Rows from block 8 of a small rotation predictor, named by matrix and row number. Rows with one number belong to one neuron. Each number is 128 + 32 x the weight over its row's rms, rounded and kept within 0 to 255. All counts start at 0.
After each neuron's rows are labels from the 100 images, of 14976, where the neuron reaches its highest value: "strongest on" is what is common among them. Only what is clearly more common there than usual is listed. The data: stained colorectal tissue patches (NCT-CRC-HE-100K).
# fc1: MLP up (model.blocks.8.mlp.fc1.weight, 768x192), inputs 0-191
# fc2: MLP down (model.blocks.8.mlp.fc2.weight, 192x768, transposed), outputs 0-191

fc1.175 [119 160 138 150 133 148 114  90 115 103 126  77 127 113 164 151  85 197  94 117 101  99 157 185 200 109  81 157 198  99 151 116  78 152 104 165 177 166  85 101 154 135 142  67 136 102 121 140 120 123 164 106 177 140 137 129 121 137 136 115 106 138 165 131 129 148 134  99 100 176 114  80 163 180 123 124 124 109 180 140 175  72 169 106 130 135 143 101 154  91 105 139 138 150 101 117 195 175 146 112  89 161 161 110 170 125  99 147 158 133 184 121 110  92 125 164 122 131 117 130  94 113 140 191 146 108  59 144  72  95  64 128 147 118  81 102 138 152 109 181 105 142 173 179 110  93 133 106 105  92  67 107 141 135 137 141 126 168 133 154 128 219 119 184 114 103 107 145 121 135 132 104 150 151  81  52 143 100  36 141 142 121 139 139  90 216 137 114 120 141 170 131]
fc2.175 [ 88 102 139 139 135 141 128  29 141 153 142 112 146 135 151 126   0 154 143 102 145  16 158 123 154  96 116 127 128 145 123 120 112 139 118 143 173 106 139 165  88 140 191  26  70 131 174 149 132 180 154 106 156 104 131 127  75 163 135 105 111 169 123 199 165  91 135  94  74 139 148  92 138  85 132 100 142 143  67 110 135 121 181 100 138 131  99 142 156 155 135 134 149 139 122 174 134 159 121 148 128 128 157 122 125 197 114  98  89 143  82 178 125  97 140 114 147 142  75 109 139 103 112 143 126  85  88 207 136 129 106 145 119  94 117 150 107 114 165 105 109 121 117  63  98 165 144 116  86 150 165 152 156 108 119 160  92  99 107 142 176  84 135 128 152 173 146 115  90 126 159 164 128 128 152  75 139  90 160 147 116 169 151 170 152 125 127 128 147 140 103 120]
strongest on: tissue: tumour epithelium

fc1.179 [ 97 138 106 137  82  96 134 136 126  70 132 128 173 180 118 107 142 100   0 165 103 175 126 158 117 124  77 144 108  97 130  79 111 125 114 106 126 115  88 104 119 161 141 117 104 167  99 168 135 105 143 107  93  93  75 143 167 143 100  97 100  32 159 192 171 157 129 164 111 159 154 128 182 134 176 194 113 147 132 150 129 119 159 150 136  72 142 166 127 124 123  97 111 146 116 134 125 129 150 137 111 144 151  92 122 104 117 148 141 164 133 151 112 156 127 127 159 133  90 120 116 111 150 166 164 143  63 131 174 162 121 124 124  91  95 143  72 133 135 142 137 134 142 160  88  59 107 118 149 162 110 123 118 125 111 116  65 124 125  84 132 249 184 131  75 166 125 178  99  79 169 126 114 124 101 126 182 134 133 159 129 105 143 156 140 139 152 135 119 157 159 190]
fc2.179 [129 105 112 134 157 159 139  67  91 152 134 104 140 138 138 140  17 149 173 151 144   0  90 116 136 122 126 130 104 173 114 132 159 138 107 207 177 121 143 162 116 126 180  60 109 134 157 157 122 161 164 125 155 113 146 115  75 159 138  99  90 205 116 216 162 106 145 100 106 147 144 102 124  54 114 119 159 131  70  78 138 158 168 104 156 135 116 133 171 174 133 173 126 153 142 191 143 147 113 136 142 132 112  96 126 189 123  93 104  86  78 178 140  87 140 107 152 158  94 143 145 132 112 142 110  73 136 227 132 138 104 134 102 121 122 149 119 135 142  97  98 147 124  64  80 144 134 113 134 133 134 144 145 122 128 181  81 127 116 137 152 127 142 136 133 174 126 144  79 131 158 148 112 151 131 113  99  88 125 115  86 164 181 158 139 111 123  97 142 133  94 130]
strongest on: tissue: adipose tissue

fc1.749 [152 131 122 110 140 154 134 176 107 138 141 144 121 165 176 121 157 147 113 100 145 111 129 164  83 155  56 141 123  75 121 146 126  81 121 122 134 135 147 167 117 113 103 149 149 112  76 107 124 130  90 116 135 102 162 130   6  75 119 164 120  80 165 152  99 118 150 165 152 127 140 146  72 139 142  94 144 177 122 131 162 152 137 122 166 124 158  93 101 153 120 159 125 118  87 131 160 110 124 131 114 102  85 118 133 164 106 112 136  64 133 170 112 130 105 113 146 151 131 118 255 141 144 115 132 116  77 115 146 136 108 127  96 101 106 116 147 152 172 113 102 131 156 185 144 110 150 146 141  54  87 132  89 114 143 179 142 109  98 125 128 160 123 135 171 177 101  90  37 122 139 129 138 120 126 101 161 119 173 122 167  97 131 155  76 167 144  71 140 175 136 112]
fc2.749 [ 98 106 165 129 158 159 135  35 215 147 144 147 148 135 115 133 201 152  55 139 135  34 137 132 119 138  89 139 182 102 130 109 104 120 101 244 138 135 131 151 136 153 203 193  69 117 116  51 104  38 144 143 142  70 133 122 136 157  78 128  95 158 140  68 143 121 112 145 101 126 118 192 112  73 121 114 115 101  87 142 122 119 142 138 145 136  71 121 147 150 167  75 133 137 140 145 163 128 125 121 130 150 120 115 159 180 135 141 139 121 103 183 125 118 136 115 111 110 108 111 104 132 103 139 117 123 144 215 145 149  81 165 120 132 138 157 133 128 144 127 128 136 114 113 140 218 115 164  90 125 161 148 149 136  89 135 124  96  89 171 173 161 127  87 112 149 132 153  89 134 100 126 132  88 146 120 136 145 148 150 121 196 179 121 154 110 149 101 141 147 106 140]
strongest on: tissue: adipose tissue

fc1.150 [ 84 148  66 146 144 136 116 175 187  85 120 136 142 151 120 106 145 133  83  94 158 131 178 142 189 134 136 180 109 166 156  75 142  80 177 119 111 122 159 135  93  70 128 164  85 116 150 190 120  90 110 212  84 138 103 111 110 114  63 120 130 147 132 175 155 137 150 148  74 164 142 148 164 148 104 106 131 142 150 127 124  71  98 139 169  89 121 140 142 135  58 137 152 133 136 123 110 138 183  95 125 116 137  90 162 176 140 132 133 117 115 149  69  94  63 137 173 112 155 100 140 115 106 135  72  68  75 113 138 187 102 100 117 102 133 137 120 129 109 159  74 133  99 159 122 104 114 126 166  98  78 101 121 103 170 110 126 182 111 161 129 163 156 121  82  93 127 133 102 112  93 113 181 140 123  98 125 108 164 235  88 148 187 110 126 123 123 178 147 129 144  42]
fc2.150 [ 80 147  48  95 170 163 123  63  44 143 147  99 129 123 118 111 106  88 156 101  78 134 144 110 160 121 179 117 115 120 168 123 147 100 121 139 133  98 144 151  62 148 130  63 120 141  91 224 128 148 141 151 138 136  62 126 123  82 149  81 128 166 155 162 122 123 178  95 127 119 169 120 112  89  98  70 136 140 146 129 116 236 243  78 139 138 130  75 142 189 177 109 134 137 163 154  73 162 112 135 153 141 100 135 134 153 152  92 112 152 116 111 104 118 110  94 190 158 135 138 125 131 170 141 133 165 158 160 173 113 135  98 108 139 145  91 131 136 134 133 129 149 137  80 152 163 140 142 121 154 162  64 138 102 163 120 114 122 110 118 138 120  82 140 109  90 127 147 118 137 115  96 138 117 138 130 134  91 224  56  89 181 116 136 121 127 111 121 159 143 119 111]
strongest on: tissue: smooth muscle

fc1.4 [168 149  94 171 108 148 148 139 114  68 118 125  54 126 101 126 123 130 214 120  82  89  79 162 162  45 166  99 146 158 140 128 149 100  85 170 137 161  65 131 155  94 169 143 154 119 150 188 144  98 145 113 132  89 141 131 137 129 113 120 141 157 116 149 100 148  72 131 129 119 146 106 121 110 165 124 141 148 116 131 143  98 173 109 132 127 206 120 149 140 111 153 129 121 119 121 113 128 165 144 124 117 135  66 111 163 137 130 103 235  96  63 126 146 123 137 148 147 130 142 135 101 125 130 116  90  82 115  62 146 105 145 182  97 102 140 102 119 106 150  43 110 136 160  91 151 135 138  99  67 117 164 111 197 152 145 167 199 109 174 133 174 111  81 147 140 112 158 158 114 170 109 197 131 111 141 109 131  89 192 134  60 122  74 161  77 123  94 112 101 139 174]
fc2.4 [107 131  77 133 110 122 166  62 129 129 143 114 151 151 143 157  42 150 133 115 128   4 157 135 133 123  64 121 103 136 134 124 136 161 112 163 134 147 154 122 133 125 178  99  84 128 163 176 148 176 149 129 141 106 158 112 103 124 157  63 108 162 136 198 150  70 143  84 115 134 144  93 147  94 134 102 137 151  77 123 124 115 163 123 155 123  99 169 183 199 118 148 135 137 164 188 122 168 134 132 119 115 105 112 121 174 140 106 116 149  88 147 171 117 165 102 154 156  79 112 125 115 134 166 160  52 111 178 119 131 114 147 113 106 130 189 145 127 163 124  86 139 129  62  96 185 147 107 102 150 188 126 172 128 106 189 102  84 103 107 158  68 137 129 151 166 121 173 123 115 163 159 109 142 133  94  85  52 145  54  85 161 158 164 157 141 120 116 142 153 101 142]
strongest on: tissue: tumour epithelium; tissue: debris

fc1.196 [108 145 103 147 111 111 112 139 119  68 106  98 150 120 201 125 147  95 132  97 131 113 116 144 151  97 143 125 135 119 114 164 132 109  63 151 122 157  95 131 100 157 177  69 154 149  78 153  75 113 157 114 103  77 174 136 130 131 132 106  91 167 193 231  98  96 142 146 103 153  99 110  98 184  85 132 181 136 116 150  94 147 209 111 177  51  84 107 170 113 100  91 108 106 104 121 144 149 123 113 173 150 125 121 123 186 130 172 133 164 146 147 140 124 130 128 130 187 106 110  69  88 123 134 126  91 133 156 111 122 103  84 120 136 120 106 157 175 104 202  93 164 151 189 131 119  99  90 116  54  70  98  85 159 135 175 106 136  92 101 179 201 115 113 121  76 152 132 132 136 107 103 158 122 137 124 127 112  80 115 129 117 138 168 140 177 132  74 172 179 141 146]
fc2.196 [ 74 118 135 165 171 138 131  69 103 169 140 125 157 138 155 149  31 153 156 104 128  12 159 107 115 112 100 118 123 132 114 135 121 141 113 159 145 141 151 132 135 120 200  55  86 125 191 164 126 170 150 103 149  88 134 121  61 110 126 109 114 181 119 193 150  78 123  97 114 141 150 107 147  73 145 116 124 147  75 116 125 144 182  88 143 118 114 145 148 120 103 122 147 123 123 166 161 145 117 161  90 120  82 113 117 206  66  78  98 121  82 161 133  91 155 116 167 158 103 107 108 127 103 134 127  88  85 194 142 132 134 156 115 130 129 169 109 131 131 118  96 161 147  56  77 159 145 143 151 160 170 148 142 116 113 151 100 100  96 149 173 110 149 104 149 181 151 116  91 131 148 147 105 149 147  96  92  55 146  78  94 179 172 155 146 128 103 138 159 168  73 101]
strongest on: tissue: debris

fc1.335 [109 147  90 144 124 125 142  99 130 187 155 142 149 123 190 149 240 224  53 126  66 133 121 186 119  79 141 188 171  89 148  99 142 155  85  74 181 159 105  73 135 110  79 136 192 116 103 153 136 139 121 100 111 116 132  95 182 136  70 131 116 156 121 127  97 164 177 145 113 159 196 116  81 197 140 143 140 162 108 124 146  95 162 141 137 129  92  90 168 112 153  76 135 117  90 114 106 132 137 131 110 115 135 165 176 134 148 124 130 133 107 102 136 132  95  88 143  93 120 128 124 105 144  57 139 125  50 168 163 113 123 103 200 101  74 109 124 111 159 121 156 174 114 126 154 130 110 120 156 116  91 155  88 113  88 143  92 152 150 178 116 125 148 133  80 113 151 134 129 127 127 123 110 105 121 125  88 122 105 144  96 214 127 124 130 191  87 146 129 128 111 136]
fc2.335 [146 120 142 126 143 151 124 250 131  95 125 107 140 113 133 151 192 131 148 133 107 159 142 141 112 149  99 137 134 136 119 132 102 122 118 123 128   0 134 113 122 151 236 185 123  79 123 255 120 118 125 139 133 120  89 146 125 141  96  60 107 124 156 151 116 107 168 111 110 133 116  95 141 156  35 142  97 133  98 120 136 127  95 126 102 115 127 143  46 130 255  90 115 181 121 114 142 151 137 136 104 123 146 111 114 121 166 132 127 117 127 144 134 131 131 136 108 139 116 111 154 117 134 113 147 116 153 129 133 140 135 113 125 114 130 106 127 117 121 119 116 155 113 138 128 143 143 107 115 140 155 121 130 142 121 122 100 101 149 229 138 109 141 130 137  83 151 142 128  99 123 117 108 131 127 130 106 123 174 145 122   0 125 124 140 103 136 118 169 114 108 138]
strongest on: tissue: smooth muscle

fc1.89 [173 121 106 150 162 135 124 195 206 121 105 103 156 121  82 143 120 151 142 167 131 146  69 132  54 155 227 148  69 103 143 148 106 135 162  98 158 135 120 120 141 115 129 109 138 163 195 161 106 106  95 120 115 136 154 100 187 108 135 135 103  74 149 252 162 123 144 132 127 156 193 152 124  37 124  84 139 142 130 139 148 123 130 166 114 142 181 161 138 138  40 128 136 111 129  97 100  77 107 127  73 138  71 139 128  97 112 113 147 144 127 139 168 162 114 178 143 132 136 113 179 126  97  77 117 144 144 172 117 145  89 141 156  86 125 109 148 175 139  96 164 119 130  86 138 149 156 119  91 146 139  98 120 181 114 106  99 158  93  84 126  12 150 135 103 127 133  86 141 138 125 162  97 111 134 128 120 120  72 147 133 152 141 113 135 106 126 129 104 113 169 123]
fc2.89 [108 128 120 142 111 120 139  60  83 139 137 104 111 130 117 115 128 125 131 151 117   0 155 102 105 148 100 126 165  98 138 132 135 126 143 152 103 128  80 120 125 154 149 133 130 131 149 112 127  44 114 119 117 133  88 135 165 125 132  82 134  83 160 255 135 142 104 140 123 128 109 143 130 116 171 146 118 123 112 142 112 111 170 118 148 118 135 126  96 128 151  40 125 146 127 105 131 122 135 124 155 122  98 127 133 133 198 141 134 123 115 109 114 137 129 131 155 124 187 140 137 127 145 110 169 154 147  79 139 129 137  86 142 123 121 114 137 126 124 119 144 147 135 122 122 149 117 134 133 132 106 134 124 123 161 114 134 142 144 122 116 255 116 116 125 133 110  95 140 113 120 122 138 121 115 145 115 128  97 134 124  94  88 123 111 142 116 134 113  36 117 145]
strongest on: tissue: smooth muscle

fc1.716 [106 116 122 127  86 145  62 106 145 115 165 164 122 121 196 115 139 135  86  99 102 119 111 155 191  86 129 142 187 170 101 140 178  86 149 147 129 129 131 135  77 131 215 135 116 106 141 142 181  74 159 128 174 101 138 120 120 128 113 160  92  75 139 186 141 116 141 164 122  81 181  37 153 169 147 131 153 106  95 155 119  57 164  77 138 101  95 121 157 121  70 111 150 128 176  79 152 122 116 123 170 127  92 132 132  95 197  99 119 155 159  86 110 112 130  71 102 177 138 155  96 149 123 220 137 163  94 112 165 115  93  80  99 124 114 125 118  71 105 122 136 131 144 154  89 149  70 143  94 103  99 169 100 171 123 148  84 152 153 137 129 167 155 168  77 100 105 181 116 129 165 137 173 112 143  82 128 169 131 111 127  91 164 160 146 149  94 157 133  99 107 119]
fc2.716 [125 110 121 141 144 118 114  50 111 134 100  96 128 139 184 164  46 138 128  86 122  12 137 115 132 130 126 135 128 162 101 132 130 151 101 184 157 129 129 159 104 143 132  68  60 110 137 172 115 211 161  78 122 130 175 142  73 115  92  89 100 164 108 180 137 134 140 123 116 147 179 100 155 126 148 137 134 148   0 118 156  99 105  64 151 101 122 131 141 146 120 124 150 141 155 174 138 161 117 147 129 108  99 149 107 190 125 108 106 147 108 201 126 110 125 116 176 157 111 111 150 128 100 191 122  58 110 196 124 134 110 152 122 129 101 162 136 129 136 118  97 115 132  67 113 208 155 103 132 131 173 151 169 106 149 162  85 120 136 148 157 105 131 127 143 163 137 164  88  98 142 124 110 138 145  84  89  95 141 131 125  97 172 157 139 127 153 152 125 157  89 134]
strongest on: tissue: smooth muscle

fc1.157 [ 75 138 148  92 160 111 130 173  89 183 130 138  87 126 131  73 140 168 202  54 162 179 142 122  94 160 143 117 116 123 168  87  79  71 205 105 165 100 166 121 130 121 159 157 107 126 110  93 130 113 126  90 115 133 133 144 196 185 133 117 123  80  81 170 152 138 129 119  90 128  50  97 113 159 116 161 112  74 167 136 146 132 128 124 142 127 175 151 138 146  42 136 147 128 105 100 115 132 122 109  99 132 149 101 107 139 156 128 135 174 102 177 113 146 172 145  81 171 194 129  60 149 132 133 128  64 101 115 136 220 117 111 137 135 130 123 135 104 124 112 110  97 130 135 131  79 114 141 107  79  62 142 146 106 103 191 146 181 113 131 158  95  90 176 136 144  93 207 142  98 172 151 119 112 116  85 167 159 168 131 131 116  81 102 106 147 115  99 124 135  87 115]
fc2.157 [136 142 132 103 114 100 127 213 255 137 118 145 105 129  94 123  51 120 165 152 123  50 149 147 111 124  91 118 143 134 136 103 110 135 124 190 135 181  86 148 104 135 109 255 169 128  67   0 121 107 106 119 115 159 106 160 146 147 133 133 154  92 132 112 142 157 135 138 137 115 121  68 137 144  68 172 123 137 191 111 131 127 123 157 117 121 146 111 139 132 189  41 145 152 126 106 128 103 140 122 116 116 158 141 118 149 185 159 163 130 133  83 110 138 123 142 114 108 102 134 135 131 177 108 133 135  99 156 132 146 124 140 135 151 145  98 134 107 122 129 136 136 161 147 180 137  99 174 153 117  96 107 124 109 138 108 125 154 157 113 150 104 118 123 121 115 141 156 135 115 101 115 150 128 105 149 144 159  91 190 162 104  59 109  92 143 139 143  99  55 162 135]
strongest on: tissue: debris

fc1.320 [ 56 119 127 114 133 149 151 139 156 148 136 112 137 133 185 119 137 122  30 130 143 143 118 111 155  99 139 145 199 137 136  98 152  93  30 137 124 118 112 148  50 118 136 113 125 129 100 127 121 120 119 130  95 142 131 122 170  79 133 133 140 132 162 201 118 137 101 150 181 119 117 108 149 161  94 142 170 163 180 171 132 135 154  81 134  54 162 134 136 157  91 151 113 175 114  84 117 161 123 157  22 139 139 143 100  78 165 126 121 147 137 145 136  99 176 123  67 149 100 136 123  91 117 135 122 139  21 129 117 157 118 103 130 129 118 129 193 116 112 164 108 121 162 184 115 116 129 152  95 132  98 121  76 132 126 108 162 120  97 124 110 240 123 152  58 116  88 203 100 105 156 114 138 128 135 155 130 170 153 161 105 131 187 106 104 122 137 149 115 137 100 174]
fc2.320 [106 123 116 131 163 156 136  55  49 158 133 104 149 138 138 125  33 151 119 119 130   9 142 134 124  93 129 129  99 143 140 131 150 144 120 178 142 117 135 150 145 142 208  69  48 131 161 167 136 156 140 126 162 121 130 117  47 129 136 103  84 163 129 206 182  92 140 105 123 132 144 102 129  66 112 102 115 149  91 116 140 160 131 131 184 135  88 132 166 141 150 148 114 176 120 164 129 163 107 136  69 154  73  96 106 189  90 100 122 122  81 150 128  87 100  84 163 153 115 102 134 133  85 163 115  83 119 223 101 109  98 155 121 121 138 170 123 141 146 139  66 167 115  85  98 165 137  98 118 142 161 150 144 138 139 154  99 115 108 137 158 127 118 119 107 157 124 135  94 149 143 138 105 118 131  87 102  96 118  46 102 182 177 149 159  94 115 103 130 118 116 124]
strongest on: tissue: adipose tissue

fc1.452 [142 141 103 136  28 139 148 124 154  87 126 147 105 131 129 122 156 130 159 100 102  78 146 130 138 120 135 147  99 151 205 125  91 142  51 137 137 106 118 135  89 112 173 129  93  99 132 212 112  64 149 180 107 120 154 164  73 142 105 141  94 127 138 156 107 128 111 132 126 178 164 118 136 185  88 172 107 141 112  73 108 141 157 128 152 114 140  65 131 149  83 140 119 100 167 170 139 143 103 135 165 139 153 140 138 231 153 126 130 151 152 157 174 146 139 143 159 187  94  84 125 118 104 205 140 101  54 185  61 142  96  99 168 146 129 114 147 100 100 142  58 114 138 113 133 111 107 114 104  92  84  93 169 147 145 189 102 135 110 147 156 172  40 180 124 143  99 153 156  90 131 100 110 109 122 157 131 106  94 120 107 109 166 143  96 154  64 111 134 112 115 131]
fc2.452 [113 112 152 157 150 124 140  69 126 134 159 107 162 165 146 137  22 138  98 127 107  24 128 109 164  79 129 135 122 141 131 116 138 144  81 147 142 156 130 168 101 165 184  66 101 129 208 161 145 198 129 109 138 120 127 145  72 109 132  88 131 186 136 193 152  90 121  80 124 161 180 125 127  55 137 137 149 146  61 108 138 131 191 133 169 143 111 135 125 142 137 167 131 134 137 166 162 140 128 157 131 141  75 122 101 205 110 111 145  98 103 151 129 102 134 110 196 159 127  92 157 117 114 155 134 113  95 225  99 120 102 151 127 114 139 210 137 120 124 109 107 167  97  82 117 156 163 135 104 130 154 126 137  87 123 205 110  99 109 136 145 128 143 119 117 163 155 151 106 155 128 143 133 142 145  95  82  92  84  67  85 157 164 150 124  84 124 123 146  95  86 138]
strongest on: tissue: tumour epithelium

fc1.645 [132 151 144 130 110 179  59 134 111  80 101  74 135 129 152 138 158 112 117  40 135 145 147 125 114  86 131 130 137 174 130 164 178  93  77 137 143 199 100 176 108 159 196 118  71 110 154  88  75 104 196  58 151 112 176 143 133 125  88 161 134 144 162 152 132  72 129 104 106 155 161 116 137 171 137 153 164  94 153  99 161  52 158 113 154 105 144 119 109 154 109 126 136 168 125 110 115 123 112 110 120 122 145 159  77 185 144 122 132 132 143 158 126 187 138 122  97 125 113 160 128 145 159 133 127  92 196 106 129 118 115 120 145 116  99 127 132 121 148 149  71 144  79 219  92 135 146 115 142  57  50 150  82 141 130 220 100 122  85 117 115 195 118 116  99 139 103 131 154  97 155 131 171 115  97 135 136  99 168 126 103 130 116 156 138 145  98  94 185 177  97 155]
fc2.645 [110  92 126 110 166 143 163  30  97 149 162  95 145 137 131 162  56 121 137 123 127   0 141 131 125 112 107 131  81 126 100 142 149 137 109 175 143 137 135 154 133 137 194  36  83 143 177 154 123  88 147 110 168 113 152  98  85 112 143 100  56 157 122 117 141 108 155 106  90 137 147 130 130  76 122 127 126 144  29 119 141 150 166 108 135 131 104 128 152 160 107 192 133 131 150 185 144 187 109 144 126 141  98 131 143 172  76 101 119  99  80 164 127  76 113  89 140 158 108 136 160 136 114 164 108  79 117 220 113 138 120 160 110 124 136 175 117 136 145 117 100 119 144  80 110 185 170  93 114 144 170 145 155 102 152 150  88 102 106 154 122 136 154 145 129 180 122 143  91 136 174 130 131 124 164  94  78 101 142 113  78 124 181 132 164 121 141 109 157 149  95 147]
strongest on: tissue: smooth muscle

fc1.206 [110 118 110  75 145 118 148 167 143  99 104  82 115 141 121 138 141 140 180 113 147 108 128 159 161 120 160 108 120 109 112 109 156 126  60 168 133 153 118 128  70 153 184  97 105 162  74 142 103  97  99 131 140 115 159 172  94 146 119 121  98 128 107 137  50 156  80 117 154 170 158  87 120 173 117 148 169 165 111 152 120 220 157 134 141 120 105 107 129 133  66 117 118 116  82 101 133 162 125 103  85 180 139  99 140 165 139 195 136 133 107  95 181 104  71 161 164 149  78  79 105 137 161 119 123 113  87 110 151 121 104 202 133 130  94 135 108 131 130 189  39 161  94 188 193 116 166 139  90  58 118 126 142 167 124 136 110 133 166 114 145 225 116  83 159  91 117 168 159 122 146  82 166 141 123  81 101 118 106 184  83 106 121 134 121 162 147 103 118  92 129 160]
fc2.206 [129 132 122 154 167 150 144  41 108 139 121 122 169 124 139 139  12 124 154 107 149  29 109 126 142 145 115 142 109 166 114 145 112 139 136 169 150 107 147 154 127 129 201  76 103 133 169 177 147 171 175 115 140  94 153 151  56 139 131 116 129 200 107 201 144  86 146  88 119 132 185  83 125  73  93 132 140 132  56 118 138 130 168  95 159 104  91 152 158 183 134 117 131 121 140 153 155 144 126 134 119 122 108 118 116 208  78  87 101 126  93 155 168  84 144 103 156 179 101 129 128 106 107 151 122  80 118 233  98 136 124 147 106 114 110 154 116 112 134 127  80 146 155  86 113 149 153  82 110 144 171 132 137 145 119 144  87 117  99 127 182 112 159 140 132 161 138 130 109 119 167 127 101 149 143  80  94  84 139  93  86 212 161 163 140 117 122 118 132 129  93 119]
strongest on: tissue: tumour epithelium

fc1.316 [122 129 111 167 119  89  95 169 138 125 114 125 131 111 166  65 232 161 170 119 100 113  69 169 163 105 137 107 162 123 161 143 153 169  45 186 144 113  79 135  84 145  91  60  94 148 174 187 140  81 208 122  82 133 122 116  98 140 101 134  90 142 133 142 102 130 143 133 140 175 187 149 128 178 139 148 174 179 113 122  78 115 116 128 149  77 151  82 159 155 128 148  99 146  86 111 110 175 140 111 120 138 123 166 160 138 129 100 136 162 125 112 139 129 104 126 131 144  86  63  81 149 107 128 127 109  69 115  85 142 120 160 127 114 132 142 127 116 116 194  24 126  99 158 147  98  91 107  77  86  73 196  92 180 113 124 121 128 154 116 157 192 106 175 125 117 109 107 140 105 160  95 149 135 124  62 129 124 129 138 144 143 158 115 132 162 126 114 159 129 153 170]
fc2.316 [114 120 114 130 146 145 146  23 107 151 147 103 160 126 156 161  44 139 165 107 142  21 152 117 146 122 115 126 111 159  95 127 105 141 138 158 162 137 130 161 130 121 164  66  98 125 154 134 110 153 147 127 144  91 150 111  81 140 108  87  99 204 128 205 140  59 146 102 105 127 174  86 163  75 122 127 145 156  65 109 144 123 175  89 157 116 104 149 156 167 124 144 131 140 120 180 148 147 109 143 122 128 105 115 131 178 116  69 104 140  98 172 146  86 120  95 161 159 111  87 131 136 107 188 113  62  99 216 107 126 115 140 124 123 133 158 117 122 144 108  83 110 147  62  84 160 180  97 113 135 185 137 145 137 121 182  90 110  93 135 148  99 143 127 146 166 138 144  90 146 153 146 112 149 158  81 102  56 155 102  70 147 178 162 137 124 113 102 144 153  72 109]
strongest on: tissue: tumour epithelium

fc1.427 [ 59 149 109  94  65  88 157  76 140 125  90 108 136 122 217 116 183 119 106 116 123  97 111 141 128  59 116 181 155 184 114 113 166 140 115 153 141 189 120 134  94 131 167 162 144 113  85 149 131 119 184 111  95 101 129 116 119 134  96 142 100 118 147 192 127 127 141 122  98 164 134 156 138 241 122 153 154 130 118 145 164 109 142 124 149 105 156 142 161 158 115  99 102 140  93 124 122 167 142 153 110 110 130 107  99 151 187 136 150 144  98  64 182 137  93 184 174 139 160 140  84  77 118 112 109 116 117 132 107 136 143 124 102 107 154 111 151 113 145 147 138 126 139 163  59  97  94 149 137 135  76 104  60 162 145 118  91  81 227 121 119 206 166 148 172 108 128 148 123 124  79 114 124 142 108  98 132 103  40  93  96 121 165 116 161 186  98 103 108 142 102 107]
fc2.427 [ 92 109 100 103 130 176 113 168 104 123 109 140 144 121 155 121  67 174 212 101 101  19 177 111  96 116 123 134 130 146 120 148  94 155 150 168 148 128 121 159 126 119  72  57 116 133 175 144 129 195 134 139 153 120 154 144 119 140 180 132 125 150 135 171 138 111 125  66  86 136 162 152 133  71 103 111 127 122  99  87 165 193 196  99 197 164 117 125 223 143  99  94 127 154 154 195 160  60 157 162  84 157 133 139 123 216  47 108  76 166  85 165 111  83 130 151 178 157 166 114 103  78 148 118 107  92  77 130 134  99 151 132 143 132 133 146 123 150 111 161 146 137 133  99 115 158 156 118 121 122 145 147 151 109 130 173  89 136 126 109 164  97 151 119 127 171 153 113 108 107 182 160 124 153 148 102 114 120 114 109  87 134 147 159 133 114 145 119 129  89 115 139]
strongest on: tissue: tumour epithelium

fc1.678 [171 163 131 188  88 158  65 124 168 124 141 125 115 125 106 174 146 122  70 101 122 126 149 148  98 117 130 173 101 120 168 156 105 157  91 123 128 153  72  92 125 129 129 118 131 132  71 176  84 124 155 154 112 142  85 146  95  95  97 153 121 140 139 174 149 140 103 112 113 191 129 122 190 163 118 110 152 158 190 173 128 123 179 184 122  97  95 129 142 103  89 129 105 120  91  83 147 155 125  75 130 166 142 122 171 139 111 136 114 115 113 100 151 132 153 134 148 145 102  89  57 158 189 137 140 131  69 131  97 144  40 144 133 104 107 138 112 132 115 125  77 131 144 194 102  88 143 110  86  93  60 141 115  77  87 187 166 147 140 103 151 228 162 171  56 160 170 166 162 105 150 114 158 166 121  81 103 175 103 118  76 134  86 147 117 143 151 130 142  67 117 129]
fc2.678 [ 93  99 116 151 147 126 124  47 115 139 141 117 161 136 164 165  34 128 107 101 128   5 144 119 125 123 111 117  95 169 116 123 124 138 103 160 155 117 160 140 123 135 187  76  60 133 164 149 134 169 142  91 146 115 150 117  65 143 121  80  92 200  99 192 144  72 128  90 102 141 171 103 138  74 139 118 159 159  54 104 128 141 170  87 144 117  75 141 149 167 123 130 118 132 128 174 166 161 124 144 140 142 123 119 127 186 103  90 119 119  88 170 150  94 136 114 151 137 109 123 143 141 105 133 102  77 109 236 115 118 113 151 117 128 140 166 129 125 162 119  84 136 150  74  89 164 151 111 103 136 153 139 149 118 124 152 112 110 105 124 172  62 139 132 146 180 141 151  82 125 168 160 113 142 174  75  89  65 148  91  91 147 176 172 134 130 131 100 142 148  88 129]
strongest on: tissue: debris